{"encoder_channel_attention": "se", "encoder_expansion": 6, "decoder_parallel_block": false, "beta2": 0.95, "shampoo_beta": 0.95}
Rows from block 5 of the text decoder, named by matrix and row number. Rows with one number belong to one attention dimension. Each number is 128 + 24 x the weight over its row's rms, rounded and kept within 0 to 255. All counts start at 0. Numbers have three digits each. After the name is the row's rms in percent of the matrix's.
# q: attention query (decoder.blocks.5.attn.q.weight, 320x320), inputs 0-79
# k: attention key (decoder.blocks.5.attn.k.weight, 320x320), inputs 0-79
q.70 103:139154123128106132125139155134129147147111125126139110168140147134117181115092111140137129136115132188151162125177156099137165118128163104136120139157084177145109124081096112102126131156133130113101149119089123154119071157198143128143104115
q.71 097:124166152128085129153112078113087114103189159116152155092092147135148108119134123106103166149153139136166115167129141145148158160134116134151163162125127142082073146131157123117127116145146127154151115151146094135101170160176138115138075122
q.72 098:120121134161097127142117151137091100156156154147146144105093137133146148127134105107118068158102173088144118125116167176148198096158163143097118091082108148122084133126135149121079111156159140121126101100126125145162132093128103100132141136
q.73 103:110132114134109131073127162085134160146119137161105112088138080113136123149120144133143157071153157149146099150136145132125144114133114091143096128128167104082148124125144165106140125149115106140141120132160125128124174099152127132138101099
q.74 088:112139149212145149144101161117134134133087127133122117103119132199117121144112125114182125137162116149149128117117114115086112136156098169157150108157132129129128128159155121100113109150150142148111097128135183140077145152162119140115104105
q.75 105:124137112129129105153133127128166120090069107120120147122140135173114177126079102090135158146057139119159155088158154128129100160127155186150125154129105159128108134157157130151133127162156139150133159158137092121127130135113097131139153120
q.76 105:096100091073136140143118130126130129098160118145106166147128146099128116134128136093111134139098117123126110118122121123142135068155134166119166122133138129129132082146078183132101110119113122124133132163120144120131145140129125149069124129
q.77 104:119107123129146167129148158165161154112157134116133122123096103085137161118164108092087146154111125171129157099129140137154155124119125158130133134115155131143087090117091139153176140152133105118142129100118148096134149153119135156117141127
q.78 091:122129109093126168124124112118123105112175152098117119150116181112144165136141101102145113119120107100083130121152152127119134088114138147110130157156123143143088132134085101110173118092123126135125148188112147180150086143155167146122189119
q.79 103:100149118171131107153161124172119108124118120102146114152107119120110140126130150143119148113147167131131098137157117151184168137178130138130150161132127092089107127175134137147143101136133102100115161148159141165157109104103125143102107091
q.80 093:169087186081164106109137134116142128144136105124117164117156122122136091151132108146117107111143150131137124100053078160082146112162119120154110140115123126123174165131107118072129119155152129140148169124138141111144140127161122143119147087
q.81 091:088117104161099145133095159124105099134137137099140128110139110148121147125075113129127149111180155118119113141143138134145131149120074154153100147152128127153096109130125121138136111120103134141076137155129173123127136116127110092167107115
q.82 105:102113134179125146108156076112127137128083115158150101108098134141151151146127146082064132106119136141126126133109115106115131090134095143129144130140146102135141173155162074143093119127132116123103152086188129089132100083082124136124126106
q.83 077:109153105104145136160182155119154106110131143128123150123168163109122088132128118123129111094111094123135130131107121078110171153090117150157162095115121128115121110118128107091156136118110120110095093102116179091115100147121134172152118116
q.84 100:142115131169137132122116116162101139100160154120126162103153128169118105124117160135166134162156157103119120124100122134105139136159107148098124120163114199131147119160134139208174124111135147129128148155137179150123059106103137149125180179
q.85 102:095093117169125141132141111096184121160111074123136166112102115129141150136166167104125128114126098111126054126084120162107109158096127124135118097141132103139116133113152106134160112119109141111111065110144169104150072099107107147076102100
q.86 096:157109112125109117088144150149105155158122100152122100165089135110127137155097141157105133122095094144153118103176097149096107163184139092121123138102143143135131106126174111151123153112118120095135144124131083121160118156126129122149101113
q.87 093:138132129133123180142138098104145165118158160154163166121136126110118136167128111066140113097099142127104116118130154114096166128137131124110148126118133109097090137138077097155105149136098172146159102115131131113155127131116143092145112115
q.88 110:056135173166114148121139135080094109152131137161170111120149103160133109134130114144155155101174110104117102147106115145129102132099103163123123086114129131102140172128149091103126118101163128108147084106144152078156108131143119045143129134
q.89 099:145133107116115142154111190155057094122140156143106125130150122153149115110122162152160140145164112099157132158184180137127113140137125094111121154086125107125134105153155178135164148161103188148130095161116151166170217130135169158163141140
q.90 096:139143134117143140134142136124137124119133137122098102124169105117143146096159118160126121115125149125129115128150124069120184114136123111126134127128183126092128146128122155094108098120128148111164159107141126125108112152091092151152122119
q.91 089:147143124133198145089179135142127121171133114117145125141096091125106128127113129131121122114148163102107088103109157108144148137089099118138144131162175159146128113152142134083131130129103127129129119108082120125133094085088114139123162115
q.92 097:129118114112122097118135113105108117127144113087123122108093091129130127116130123133137135152173112157122107131125142165107114124124125091137090136158104120138095108118137148129133121100152112103155113135106118131172148112110108093127131149
q.93 105:149158126150087126108136166125106136070122136128103111153147164147134090121121172095106104148122121165131108169108150102128169115141124104159128169155134140121098119147130160114105164157133153117095152121097093141120141138107114112110138113
q.94 104:131102129132145085153111128123089096125137105156153107127143199169096115129145157123183080171147075101135141155122134117078151116135132159110122102145115153143129153103131105115127108131074119105111124131135105173139143162111112151107108151
q.95 108:140099127128163094137177151133141127154161127108107124102118091098131105103132148122124090111115139133102122145116133116149139134103116084125159111128145084165145141099068117144103099084074084088108182113083114136134110156151116136134143155
q.96 086:125133115155135131161143176100139123122127114146099138140146149171126134122106164081098150131080083082168114159131134148079159124126146137108102096125109090138104134151132126124107134181129121127130147157124146109133124115142124133130107154
q.97 094:133166099088108084180094128155097079137076155147140132130154162116129127182111114149130105147115104145111115103125149153110130134143131168081078148158105129130110123137065124138130143120175147135121104126117143127175164099151153140142131188
q.98 098:119123147167139133108114136127111084143120160091099115148123093158131143095124139186115150120126125126129099170097132111095121177158089141142141109129140114121145123106115110098143119146110099135126135082150112082119086157117051099125136087
q.99 096:151107145135135112140119140123098112134104143091146140170125118135097111122144129160167130096100144125130132126119112166129122142096141062145060140170109134135126102116135112123113137107171152098130118158135165140120139138121090067097151124
q.100 122:114122149171137141076124129132140109161132065147137127087134093136117131153117182145141114103109102089144117125139113109114079165079096132165149163133144105127135152115174148119137114117108102123112088107156178078147087091096086120148146142
q.101 094:123101103140095137117153157139096100131140126127155111147069170143141128120115135141065155103128165067134091142104128134124125127116126085070101120148159148138111112114118138100119154094095111128147148096164072207137129112090099078144116116
q.102 111:150116105109108124140103155150126154102137161139122170199102088118127122149109106131141143145148094125158111089120109136142124133181172142148137096155129135124121111124155132138105151110112157111121100153130139119126132071165159163182137162
q.103 102:140128123126140126110145130120142105169131157158124136138141130108127134084130106138056149143123129148097144093122130120128136106122131132151108126068130111166140153134120130119095096145158075177125148085147127129144113139134111145155106127
q.104 095:100132151124139123143138114108114094147153143076138149166153135091165123123152115076146143121124145118119133106109162119133129115161114149133121098176129165142129139118092101131133155135136130121136127104142150098102131114147110104090107102
q.105 089:128142128157070098104143097144135136133111135085137116153115119106128153138164119135149118151159131161151134104113115136156110188139168147121104116151125122122106103174107151145147105117147142086125131144111106159155149152138169109120103135
q.106 092:092132136129140151108130154151138127114125130092090144182154150084114123139128124159115085115106116138118134146141096109139158104121154103131131148134145143126128128122083118193144126103138077138134135074118106108116111063131139124103100152
q.107 092:131130103116144130104132139115150129146188146148104132138115171109131154144142124101118121161127137077145100102117187187116126186105120128143075129122127106085134113139136133148133154150157139151180112133137131175165218132101134165120148109
q.108 102:136134162106124137141149160128139087161087118131103137145118123136144125142130110141161154105106088100105127131120126175120089112145129133098181141133116054113157180119099105081146139126113131116120082066158121087153116127153084119109141110
q.109 097:134139146127133127128142125081127090133125155108078082106156147125130127110155133136140111123099153116107185138110120120090139133134133159135130074139128141133076164113119141088141150127143166134170093110156173123111121134075125150129153180
q.110 092:140109142156123146090147124137175084127104149146146132065105108141128085114161160132149157158103086137140165086137158184102138106126112162092102120120102120148151149163122100119144155079092128119160145097151110120122133151142134115104123137
q.111 091:126122138149144166123098090169110110161162151120145135154116109049128125137121121139085145162146107112157130146135153130154140150172152095125133118118124128153155108143157121132127090093133145111135121146137106162156125101121146155155155088
q.112 088:170150088114122124167121132155148146087116118169088120155136190165107136107133089128132128154106146144179115109175119111127090109100109121123152134144186116131145149152134118121191081129111152176099136095153132115135158102138159130147186144
q.113 093:135104133151154136092130148108169091111087116181115129117104113079143123135103122117147122153165158141108126168066123099133145148111100106097131117127136084116102129064163158174157135133143134132118116080125160061139117112093119168105158120
q.114 097:134146142142147087173131151129139121108067143082166124100124133124121178149149161170156116155139132145157141153136141146120112108143162131116110125122108126135127136116085103126093157117123121102128133092115127117139119143160132097141178103
q.115 093:137130087145112185148130151070105165148116138115101156137140116174134101160089122111132165144124128139134121092148119135107097087151139146121136103058109129170099138154080081113177152105137125160105126110119142147128174113132157105164135168
q.116 091:096123123123148145068122160143143128097157179128124103126110106155112122140191123146122138130170136118115160089155116136128123129162151133191098155170096129149108112153101092129109105128130150096147138104138153113107151123124162093136095135
q.117 102:151166121124154112124141141191155123115145109148118141150141150107122173086116112129100113136076112147122155092122135176123105122158124133116101083110118093090142095122099146165100103083146130117142126149102109109131136154143163158115118104
q.118 118:137126136138117120128090094117120122134136133132146155093134062124134094126142138138134145107180159124133147154149098103114098138085076128159137159142135104125171154106127129121124134134133117127145085118146127085092136149132072126134122159
q.119 096:117157088169130157125104096114129158131111119146149105158077169092120102148131129089140117141155127138128121145174102167134116118141113158140120137156121107103057083158098146107135114123139151108106170165147154168138174110150107154083094125
q.120 103:139154116115138124123159138143109141121104162161117134161184182148086124124110112124117159148084114157125165118154129077132141139089141099145061146115157152176117112149149127120095113135142119127129117120114128141092180129126161104120088121
q.121 093:116116116140155115115165120132117193136132124175147145115140119106135119183127132109143110125118110132109164136103136138121132117127144087082149125115149134107089149124159118123141105114096106164102071073147142125149092153116159153103136114
q.122 107:102137120096160112104085107124138145119121094123140151138102147146145162115149162111106124113094120116109153133116168116150136151109103117153154165117136124159122108156109106101083119087106120140106125125115112123139131120150120169158077111
q.123 094:112145108137105143148164141158135130132134160136128113143085173115123146155122131102168147177103081127165153153165164130158130173156157138111128098128103161118111120154118162120112160135121136126128105141116129133145128092126109114128098153
q.124 116:134110145112095135123130144135150106153167104112154126117142085103142115095113146093087173126167139136104114120138094110126077101091139137142147125099175102132150131125116109132121120101127083116156086109145129090079114083180123108130090176
q.125 105:138157121049129129140094128134153149098106187126095120159169158148139164134101138130127100139105137080109113103126153133135152116138112131123126164138107143158111151148148135124134113133179143149131164106086123131141125146132150125175123138
q.126 114:104137145115132100139161140132159147130176124146138111136094126098104112124150096132137168142139114130131107134093105162131146113144125131126137093108111058118137143156134168144123114123134118138148127135103129114143149146137144128127133112
q.127 105:159139111116096140111109135122108135141133067173123123139176132134147112121087135158153111140171153124101144139095135076143114123087068112138150127106133172173121121076124087104181116167137132165078118128121131113092131150105162130101123105
q.128 107:105137092125144146162175132109122152151151154117112169141157189103177152123125120106112128156156147149091136123142119142083142158101118167066170113109119081130163105120117148117184090112177129144122156125149132123108133141127119121118131151
q.129 094:141124119109126137131149125128107128153107144139129120175156140123111143103138124173140104121105129114149121136147140116161185106110153121173108143126121145134151101138151122151113125138175163124100122121134150114119096069114126137173143161
q.130 104:145103126154129127101132145110148162143156146156149138109130159119126119108112139082120091115128158154094157149107141109103149148151104108163096142124169148139164148135130134150091131086156067097165142143151115122137106120138120129130138117
q.131 080:116158130151164107144126141146113143106129112145136150177138129134119114117156130147157145140104086153136128124099108145102093135111135143185132117126158140097143151144107127151164150159101113176171097137141156092108105118140120121125108117
q.132 107:143112139139099124116179088085097124117121082169152148117108108139145102090120149160130089111102094124116136136123101109137131100153093146118169134132139150171111155123114105109119138132121135129136071145135103118101141134112110142122168147
q.133 103:128131136134097103109100131134177136131127144120167149113168136117092111116118143150129148124124111156120140111118145097106125117094109125106145128118108128117153145097096063119094135089131106130148145097127121122110101147139093096115142106
q.134 100:122186120122128162143101180114168150117133153105075093195150114141128143140131117123156135193159144139146125117107127120160160135139142120104120136161086125115148109125141154128135141136151095108145156116123118104126154125119141144153061083
q.135 103:168138114141109136172123099187124106128107113064104154129172133101135149104113104134169114136130148150158156131138169160161160092108169121102106160144156121149119125124125110103150135143117162120143132136106157104137130148153143126094096131
q.136 101:149157100084130158126133129104140130101154113148104106155154117145095150133108150130128141127086162181142177143160121089158133144112122132118072147081102162148083103098117107116115130138158099140128105156087093114107161108115150119132118135
q.137 101:137154089132114109157130112110112096130137140087144149088112147147090113131156121143166140144073092137120144091103100094129129136103158142103118098085133156157147121145128114126107126157135148134133068189099176118104122136109113111100086173
q.138 098:115139126100158127124163141160120127135145165154110088095099119131157145127131132131123136086116101081128102093150156128136174114093166121133098129133151150139125135135151155100130153131133128087101141145122129114129156118108137120128126147
q.139 099:098162125115098096126080113142144132104101159136164118144158167099146085140101101146128117146156140134123147085145164171200134110123108097128125137108110107139070089124146164116151117127130143147108108179152119122160136128137130132151112117
q.140 092:157139132108119116130095144131145110125156109129094154094142129130147076129114154104123134110150118123161084139104149187103116157144100169143129124173125125117098114103131096111113107128110151122145114165123125122130104114142090113104151106
q.141 101:160126143157135155092107175104129109107129106155117143140184097119113114130149128115143187096094116148120146116102117131108130123103127141143127126104153113211132123140146143078146142139129127146135121149103075127130109143119148108111097115
q.142 102:106133125081162164114146130121132130144165108136117129117152118142118095145109153113175134158168170110104132143122104116103151172118112115123115170100116104154110138134134141133137131134126135057115110134126131165079178112124172116131142141
q.143 093:158130169129139115105174134126140107113128141122121123180164158134125129082111148127116131110116115182108115137109122111118100171131133110116124138112111077154156157138134114156137141151140082088175143130107156112151130112153118123113123144
q.144 089:128147121151121102127130077076112147129135138169130103115136129138110115112135121131135119076076083143142130197119115125129126097128087143150144153133138128125134157085174089129093141122138114111150112117166112097148112114116096092122179125
q.145 102:149138125110098109171109150130118136071162150097109130100132123155138119164086152119113124139118138154113101092128140133169160099120089162129121141112106155089106126099099111142091168141168142142119187165100129155098118102113134141134150117
q.146 094:136129095111126153130134130100122157117162135102123114172119124119130134116122120123158161134126132139145101116128163119125148153163143129143098136130160153145148110187133121136126138112163145131162132104169092131176155092100145130145103141
q.147 095:136111128141070128184139136127156107148132148115093129130102107098193136156110171087126167134131142100097091163076134142124106100097111139106140127174160114128132133086079115215135182130087118145117115112144136105119115118142138129136145108
q.148 109:108099094108102145118085140122108158111114118097131140120114134144132112139125120093143132148108183138130152148148158099133135124180152137131132143114117142108094066188114125100094105139139145115150196140139095137116114088140111119130056123
q.149 113:129102123134103137176111110143110117124105090106142147147110071138133086162136136129136075101154112084120144118112107148123100113132172165114169144107141100130143152143153092149110129106143183144128093143139133119109136080127164153114134134
k.70 107:139134110119130155115110095148143145101147148147110148128135150164108176129122132106121131124162141089165136102126122148093114100157149108114108118182125091111144143148124145128161175154125126121101114135135128133131130133138102142134101152
k.71 091:116126118163161103129115132125123095108130114151155104173132138123134099076110097109153105128148119161170149154101151140137116101132163109158149078120134152139130090142099140130124097101145141125153119168110166136169125109130161154118089132
k.72 101:103127136158151141143121136110137074113129140116133124117109140126163126116159099139122105147186123187105204080117133135116132107127104136078109119103153127121131115124097127158149133078160135138089100126148134101092145109125153135145158122
k.73 105:117160087132101114120074161138125168152131134127135085090127085123140131109151169116116109130100141109160119135139124104154134112133172129148143125110178097148123111120114142135132144106128091092123122133122089093156134092163145095124163125
k.74 093:128125116098152101148152147146171138102115132127117150124123151120122141137139089139112069141136140149166153130103163096106125128137093117120092150133155143122141116132120110117144121165142131149130144152138129116099165155127136157125141148
k.75 106:112123122128157140129121151109136131120146110112142132128144166136142146164117108162134106138117135130161148142138105174127099125169133130125114116126145115119111126141135126138183139147078180096097146126139095119139142158141122105130107157
k.76 097:097110147173116111138125084138163095113135150115156121122144096126146084121140133174150146103170121129125116140082097147139151200085081094117147129136131121113144155125160134114113138134135150111165117142143122107137099126104134096149129090
k.77 100:123099133109094106128110133125135178094130103144145151114143133146144093093157157115128132113110132085127090114120118151130160144099153126143149124149154150115129151154147107155140164141138121128123094108125110125166114130108120151163128110
k.78 090:145121129131133098146142133145125114130145148131180130120113085110097130100148108124165050108135160199118126141130157133116184115105137118106164141097123104124152074134159137138126093160104118119116125146119129122177164140157162160126112131
k.79 098:134114139146161127104145082087137125138133097127089179148172165151121133129101130171118089117143066115129142147136150128131200132161126132131121130094132116116116137122105118143087124092139133118131095124123135157138154144144117133145091135
k.80 095:135119088117108132202098108138120116124130141145104175109119098111138123114132108113068123123098141106114134115122154123141115192118138139135139150114107160143086119121087140164116076113114115128120120173111124148096110110136129127081140192
k.81 093:110127163118084142139109124130105118128130088119122149142159127135123140105092121125099145073158167112147118117132179165122087100084138160110144136131116158123152120109125126168175135117094100102151194108176135116065111096151133094152158133
k.82 099:142104112165121170134127136114123157121130099135132152131129144122104133122116094080104082157150150111124137157128127138135122106082109140193161167119164125160109130120109148095108122142076102117147128097103076093127071137108130184106133109
k.83 088:148127118135190108172135133164109124119137099109129122114135141121111162132153126118122159114087105100131111188142111144132157102111136136173134119121174129146108149107135106123101140105122158115152157104129165146186111170152098155135104151
k.84 102:113138146118127101137162130116162130127120108121145130119124101118125094141109096164126112105126121092138145123158156107129118125147107163118127186102101090106114124114155104131061108155142140101091145105119121108165127164125114119151132050
k.85 100:138151143113184119114131180181131121112163143153127137107147172089109111130129120113142116120147110146088150122133088101115123148121108126140126168176166115128141172171141130100121101137074120151126151116081137146077104178129141184108138173
k.86 096:158141145164135107074157171149145117118167141128074132137161131139154125055169128093133140104109127142095133106147149107130121101124094088130151166121139112094144123174106147111140124137155105142123145148105097121066130133122143166131179159
k.87 094:138123100109110158108117139105118141185128124148089134112135137166160053156117105133107116116133106149090127129120154150163105109131104114118142144145157162145160126154155076104117114147115088134142106106085135127158105106136113128133074130
k.88 093:149112148083101088158164109107107154125120149144127137128119124104149144116141131134113081115117132156128079120144087076127131096143123132092155123096123116147101134144120149092169128122152120171147157125153152108035137092118154147138147102
k.89 095:149131135141129107124127109119144131152092139101083146174111110098140095119150108132178099145116164172120092122125133132137122123095111146129074141131122153119145106111145125132109127122111112086104175100125104125103113082117203123174126123
k.90 095:108139113136123176110117145139139124119079128148148107127152145137094137166139185159085129111103136102136166084159171151093166153098147133080055151056137142119071128077116137167154129100113124147126096116138118080145168138097124111122134183
k.91 088:089112155120133144142124136150140136110100130148085115138127110139097130139106128127173123126109136153128170151153120100149164151109112124116189096117136133107136134206131157097084109148129126149079099091121181100107121132072107141156148131
k.92 104:157132165111129143119109104094114145127146113157106125135116109111137134158116061170115136104105093136104105154076067128101119121126116107103133099178113105128162135110123142114105145154158125134152120161142165136103121165115105085122153092
k.93 108:141156123148133175109115098149099140114088162095101175114117138128152164109082142121121123118134148113149142103123147141135096120141204108116074115138122087161142123132119083172101142099112149109113123146102111137128148133120127143167170140
k.94 105:134131112137133123161133148150102101154155133128089175081137119114127113118146116122118120117104111101113143120099104116096117126168102093134091124130101136115130134131111130115114108125145146151122112109098159146135121133142152137158123137
k.95 104:115139100120109123120131145157174138152071117139113126124152151128149118135167113104117137114129083135162116106134135140102118141114171159134133148140147170113152147122139113159112123123100102144106112091149102120135111125120089135139132139
k.96 094:153138102130124146128157126080125093124124103132138179125158103135112131151123173140106128109114124121101150127143121132145138130135171141124106149083146149147116124155117151136174097105112123131104139131107088145134103137143178159075110161
k.97 091:132138117127143111144153108144108131070133173118102157129066152130164138098130097141122135139132125093129105157108104131083149138145080137092153097114138130146134119122161125131171125114097163145135120119161124100162094143120149113109111134
k.98 102:120147160155139192123129123124086148150142119114146167152116111108140131121107181120136158121148111135165199119137118141136085104102144152210110129126142125147080094119058127116087096147150154110106185157102093142084186172133109105124144106
k.99 098:109122132152111134142127155096150121124127114086157146175181111129119080119101117103155122100183125157120152178152140125110085159123145104136166134121109133141176139119165143109142101159132158112162142080099136131077145129153153131094144154
k.100 119:160154129136122093143083174177113140132122122091128119110155130137133111119126140123134128101094125131167152163128095108061113171103120110127129136108122144165109196109145115121145110150125120145146173136085126137090134152121092129148137158
k.101 091:142160100108183121105102135152127110130116131092131177165118113106107131079128148162157127077078116122125117182119088103141142121101122126140107138134156140134106154123105133113079126111125141104113149109074122128136134132104090135093139138
k.102 100:111113152138152136140117156114111137126132099163141134160134129142139181093161123158159153104155126070094124150122156141115149114134130072108163132154105116143154096127142131139114151113141144106099134116153134153161118118104141130101112133
k.103 106:123105146151127149134167085070131158131170130124188139088116060155160076136124167110137098124139129114141148158117123165087120133140159173123143081134145092137126163105116129129114127126146120160181106136136116107127135135091154118147115090
k.104 095:136089109130103114108092089105112160112164135136106104113174121126125135129112141108124154096135161125122120122155104135171099143114134121149119096133098133120100140099102145104132156178140104112123126104181100095097137110091121163122141052
k.105 092:108128118092123151140161179143105145110134158136128095129153153154146144162125113128142097130154080096128142140158090096164134126127098128111118111110118141148116072167139124127149139080131148153093129129201125164141131136152158170123152119
k.106 097:132117131135082142094162125119124157170102158111136144115173132140113157118134142100158120127111111117137134144130134106123107140164138140182130157124138140120116129124144068108120145103107072163127147103082128094105138121127127151171130141
k.107 092:132125110130124104187134157167146091122128117113128085141152134131109129153125162171160154123110127164111124106169116113111116150161106111092145157131108147149123145128147154104151146121140148151110117134114159119122117138139113127101107153
k.108 106:138144125160110128142137116126095121140119161134120118106110147146159120140142112121093127152136112158152114139150093104138161133155101141088120090162149129121093128078133144102146107129107127095129141146166131169086116154126130155105082178
k.109 104:125141136107148151154134134123131110133129133078109170119122147119157127140147080132086094128093123107113099091099098126120146103085109133139131120131163077138154133117127104148096079106131082146119119147137141142136121154120166159156085129
k.110 097:085119153145105122119107137124116123162142156100150120089110176137138078137123162137105126088111080153093141147090071103093126173132126100123185155101088056118166140103110108070108112112127113127145127126108151093091144161148107127139118088
k.111 093:099144133146099107151153105099081108143153159125126139108135121158159139160161092107131098195123141136108174169112136126112110133172095147124129094139141080154124142112190115084078163104162100162160117117128118148116177104104122128140140134
k.112 094:129170150157180132105165141130122140103086126139105144128124190123123123152163134137148143154157136107125097113170126101100126144101129133129103095160121118107136124099145097162135153119117124080131128111169113140135143119156096118136096168
k.113 093:150112156146073169124053113116155066151092143123104136108132095114143137130142132096110155118140159177148162105109140137145118140060101123127141148143152154174110130112161129137153149122112078162127150124135124125141084108157126137124114145
k.114 100:111128167131113157106147124125080123122163165050108120136101130106153077136096155100117130110104134089126083124120109142141122151144100163129115124148150120128161123148122119118139121143097123133103116132162154115109140113116106131158143092
k.115 100:111101133133140196130112147136130144155146105126145110140108099117126100085136092124133149114143156149138068081111120135123119120118110143078111206139148161104139114151142136130157132117121115161155159108143099101169115103115171130056111128
k.116 095:151100134147081144097129145126112130144131074116127152144143114132148104084139098114144145128146137094109119145214161114128125096134097154120138079122050150124153137136123099129147141151159114132085157100158125170070128116070197147148165144
k.117 098:118109142163110134125172129099187114109113159120143176114139091137144142148152132158133098136083117120131138138129125122115129146206167093147137115134109150104111173121095103083130135105122146119108117142161121127144119126112163126136113112
k.118 107:167155173175116136095097122163094136120128116140097085146152138142183126156118128139157150103166185125149153143163119108106105087106108105143123101125069145142105142131102149174137129115160138153182164118105168152097150076103124094079132143
k.119 094:115090095131109117131138144120141131121105118093146118192115093134157151151165116130165137098131108134118098118133163142155164133112118142121151115127052164102139095111139152133096150107113146136137158130089149156142164107105137129093108161
k.120 097:150140194148163140141104164126139107092112127119123140135124096155136172134097128145118124123116138165143114127115124147110115087166125140100121126151118094096132127103153131150153184113145166148140095106092109137132136124078099096140150115
k.121 110:107121166119139137120110094119119140107146147122128160105093130139135090139125144146144175108142127117100129162141151099139123172118095123122144177118121069140161175148121152114113112152116110129127098121123119111112160142107151122183152124
k.122 097:111128158130088137159143128064169141143098104150138144158112130109131112146145156114100145104093106186141104144108108146140090127175158124185123144152136120146175203127137139115116170158140112180157139111097146116146127143101163151120099146
k.123 097:116152117137102134086137141129103112108133099116150123155093112163109136141148140121131174088161109125104124125141146165137124086135091095134122141134139149076150116123133127114158132118100136088122087140146131126108153141148140132114105127
k.124 112:112150153153119136153151169103154147163143143150139126150144048106137117139100127146161127124130130115109127156114121116122156103103092122147183134151112150156155154104163127108093152125142111134165139129140113113131133108108131131135153085
k.125 104:109115110111138109121134140131156104145157140094097118123158143110125147197141147159109100156135155103156063078118134131140140124121145215136075140118118110114112143136082116125103159130153156118130100143139119140136134130135180097151083121
k.126 110:133129073114144120114148106189125154140085135182174119133154167140128139124129158158140129141137144121089142141124110091110109133119162122124151103101128159148095112113116124155136100128129139109113135140143163072144105136191156126131109144
k.127 100:145113168080142142165148139160121138174128128113128128100140127103134110100132147121129148119140160109131129165100173120124101123150118084124083143143115105141128128111139166143123161121102079169143135108124154149094108113157122192176168110
k.128 113:132140074140164120096121072156129124114116142150141110114155168134143139126182142138165084157137138165166154139119165135125129104138122115110158064104109153170124146115139110142097129143090146094139112082170068158124079154129122120151116123
k.129 091:099117159144099171111098114143132108133152167120130100132096112105123109132126127118107149119160127101123126127129111104120130079128120122076117133134151135115094144128129130118137148185145165123142121105138112126088151129111115100134132081
k.130 092:126116110111099125152136117105144097158110081118147152186161157139140122134145090131127143151107145125115122140131130123161124089103153100141123138144126151162156124122128082125125098140127147118122123107121164166086139121142098092093097130
k.131 093:160176133130124157138136131142144097153108111109137135096131146115125130124158148119089142122163139103155131137141165126130102120155148124101140105082116121141124123105122135230111165151123122125131142111079125119133139111171141124152135132
k.132 105:105138156136058100154136173120156149112096133089129103173128117092156111134128158134166164119135165112165106146122122170103150177108164131097089135138077157125146153157089138150149115126169143129103170103117152132132166117127172110127095126
k.133 101:100113093125088114101130092114074136081157099112143126128121142134101085084087139134101149114134162139091107128134157144129122119034148148173146153164140135119096132102128159167085113147112129099086113121113136091141142122129126148109141105
k.134 103:131131122119156106117136099118060109115131146157151103098100131126117153098136149137139083129165084144125096143162112171155153152136133150126162141125126140073096071133065104114128162129129124103109123131118142127129160142166116138102091117
k.135 096:178137092131130144178140161097096150125132158122156146143113113151119115098133104100145149104096092108135133144120120107130128121141170107139133119087127150147157092146127135069122121124132103148094133130103116131125116143142118144151122127
k.136 099:143108177118159127111127147110135119173136131145134115146127124118085160145112158111078077136171131087121098136117191140165126178105085193181116130124136095133136111122140089130129111132093135125089121142109143110095192125134129136123132087
k.137 102:113129132149130116119192149127138087129120149151089092122148127130114145179091175095136119111173144097116116133145119158130163158158160105101098122119087134124130108132133134179186171133127158128109127126103138092157186103151133104125123116
k.138 098:102104099107123141113121146132119160157130114141185116146120110154129134099117120121105134132146115130129113108155106117137056151126144136127167137113099147130112135118114114161133159131097097120148113132096125135131118146110149166129135103
k.139 089:113127133110186130106103102139135099113115118116173135106118122110119137138145153154177117147118107166130156133136150124143114166184118145154111119136157130133164134134153100135150112131110107166100133127149140116124147151143103169152111162
k.140 097:081143138157169129084127109137154119089110176108137144111129125133129087101158106139156102133124110147140118123117106117105129078113138117125133100137071130131110158100116154139156098033146130129134096116136141101154117136129172107133148116
k.141 099:103122133169115129152153163149140110140154136148152159136093112118139122211151164125136138120128117130163121146107142173131119147096154165116103152125138162129135165136083147108164128138134092098142096145139126117142117154136125117134133129
k.142 104:132134108135206123165131070119141079124137108161143119132157130087137118122182095162137095109125114129146123144132123145130116145138096158110147120101127103138130138109120131149144076138146123159150106144133109101142103115128115155151113114
k.143 091:185129100125072159122167056143136152142115127107144142111080120119149121124137132118156099145121126143161139126089102106104091107144125177137137113124137108164097150136100132144128149124137130149174137104087090140140108123106121113158131144
k.144 094:152124126122135104091154124117168124128129147123106172150145147140118145117121138123198127124076096180145120178115058133129121174136153142124117150137141171124137128163118156168162132075131168118105109118124162112083159125118124101089100134
k.145 100:093142102148167119107135121143099127124128158150132094117127130103094186119155122184154105137143122123152145160158138146123099142120139171158126139178138116135139095125107109110154123090114139102101125175176143112112119116168133120142152146
k.146 095:116116091131151120097121140161134125095113067135139126138121155120091127129148160115175095172145118124096108142166129140128111141121136117126114166119146116083148114164102158113154162124102086096110171088147109118122107137110127173133123124
k.147 099:173107128114128113158120152155091155129146109118131124180159156175138128116090143115140176131105152142110125135141087091149119143123132158139151148120157168136158116122109103120117083126153120098073125106127118151121104147112142134159160134
k.148 103:132097125101128138109157080154148087120122114154134128123087140132129121113143120133133124173141146097125119108124137148125198067147136132124085175137165140093141130150109125155112154127084096116145111139141108141158119171099167147116082100
k.149 111:138122167110103137115141137112122162113130126108066122119144138145135110148122094122112128116153094130162154163093117115065112099159124124131130135105116161098121164113170137107134148115136147150109127133111049135113149100129106123188117150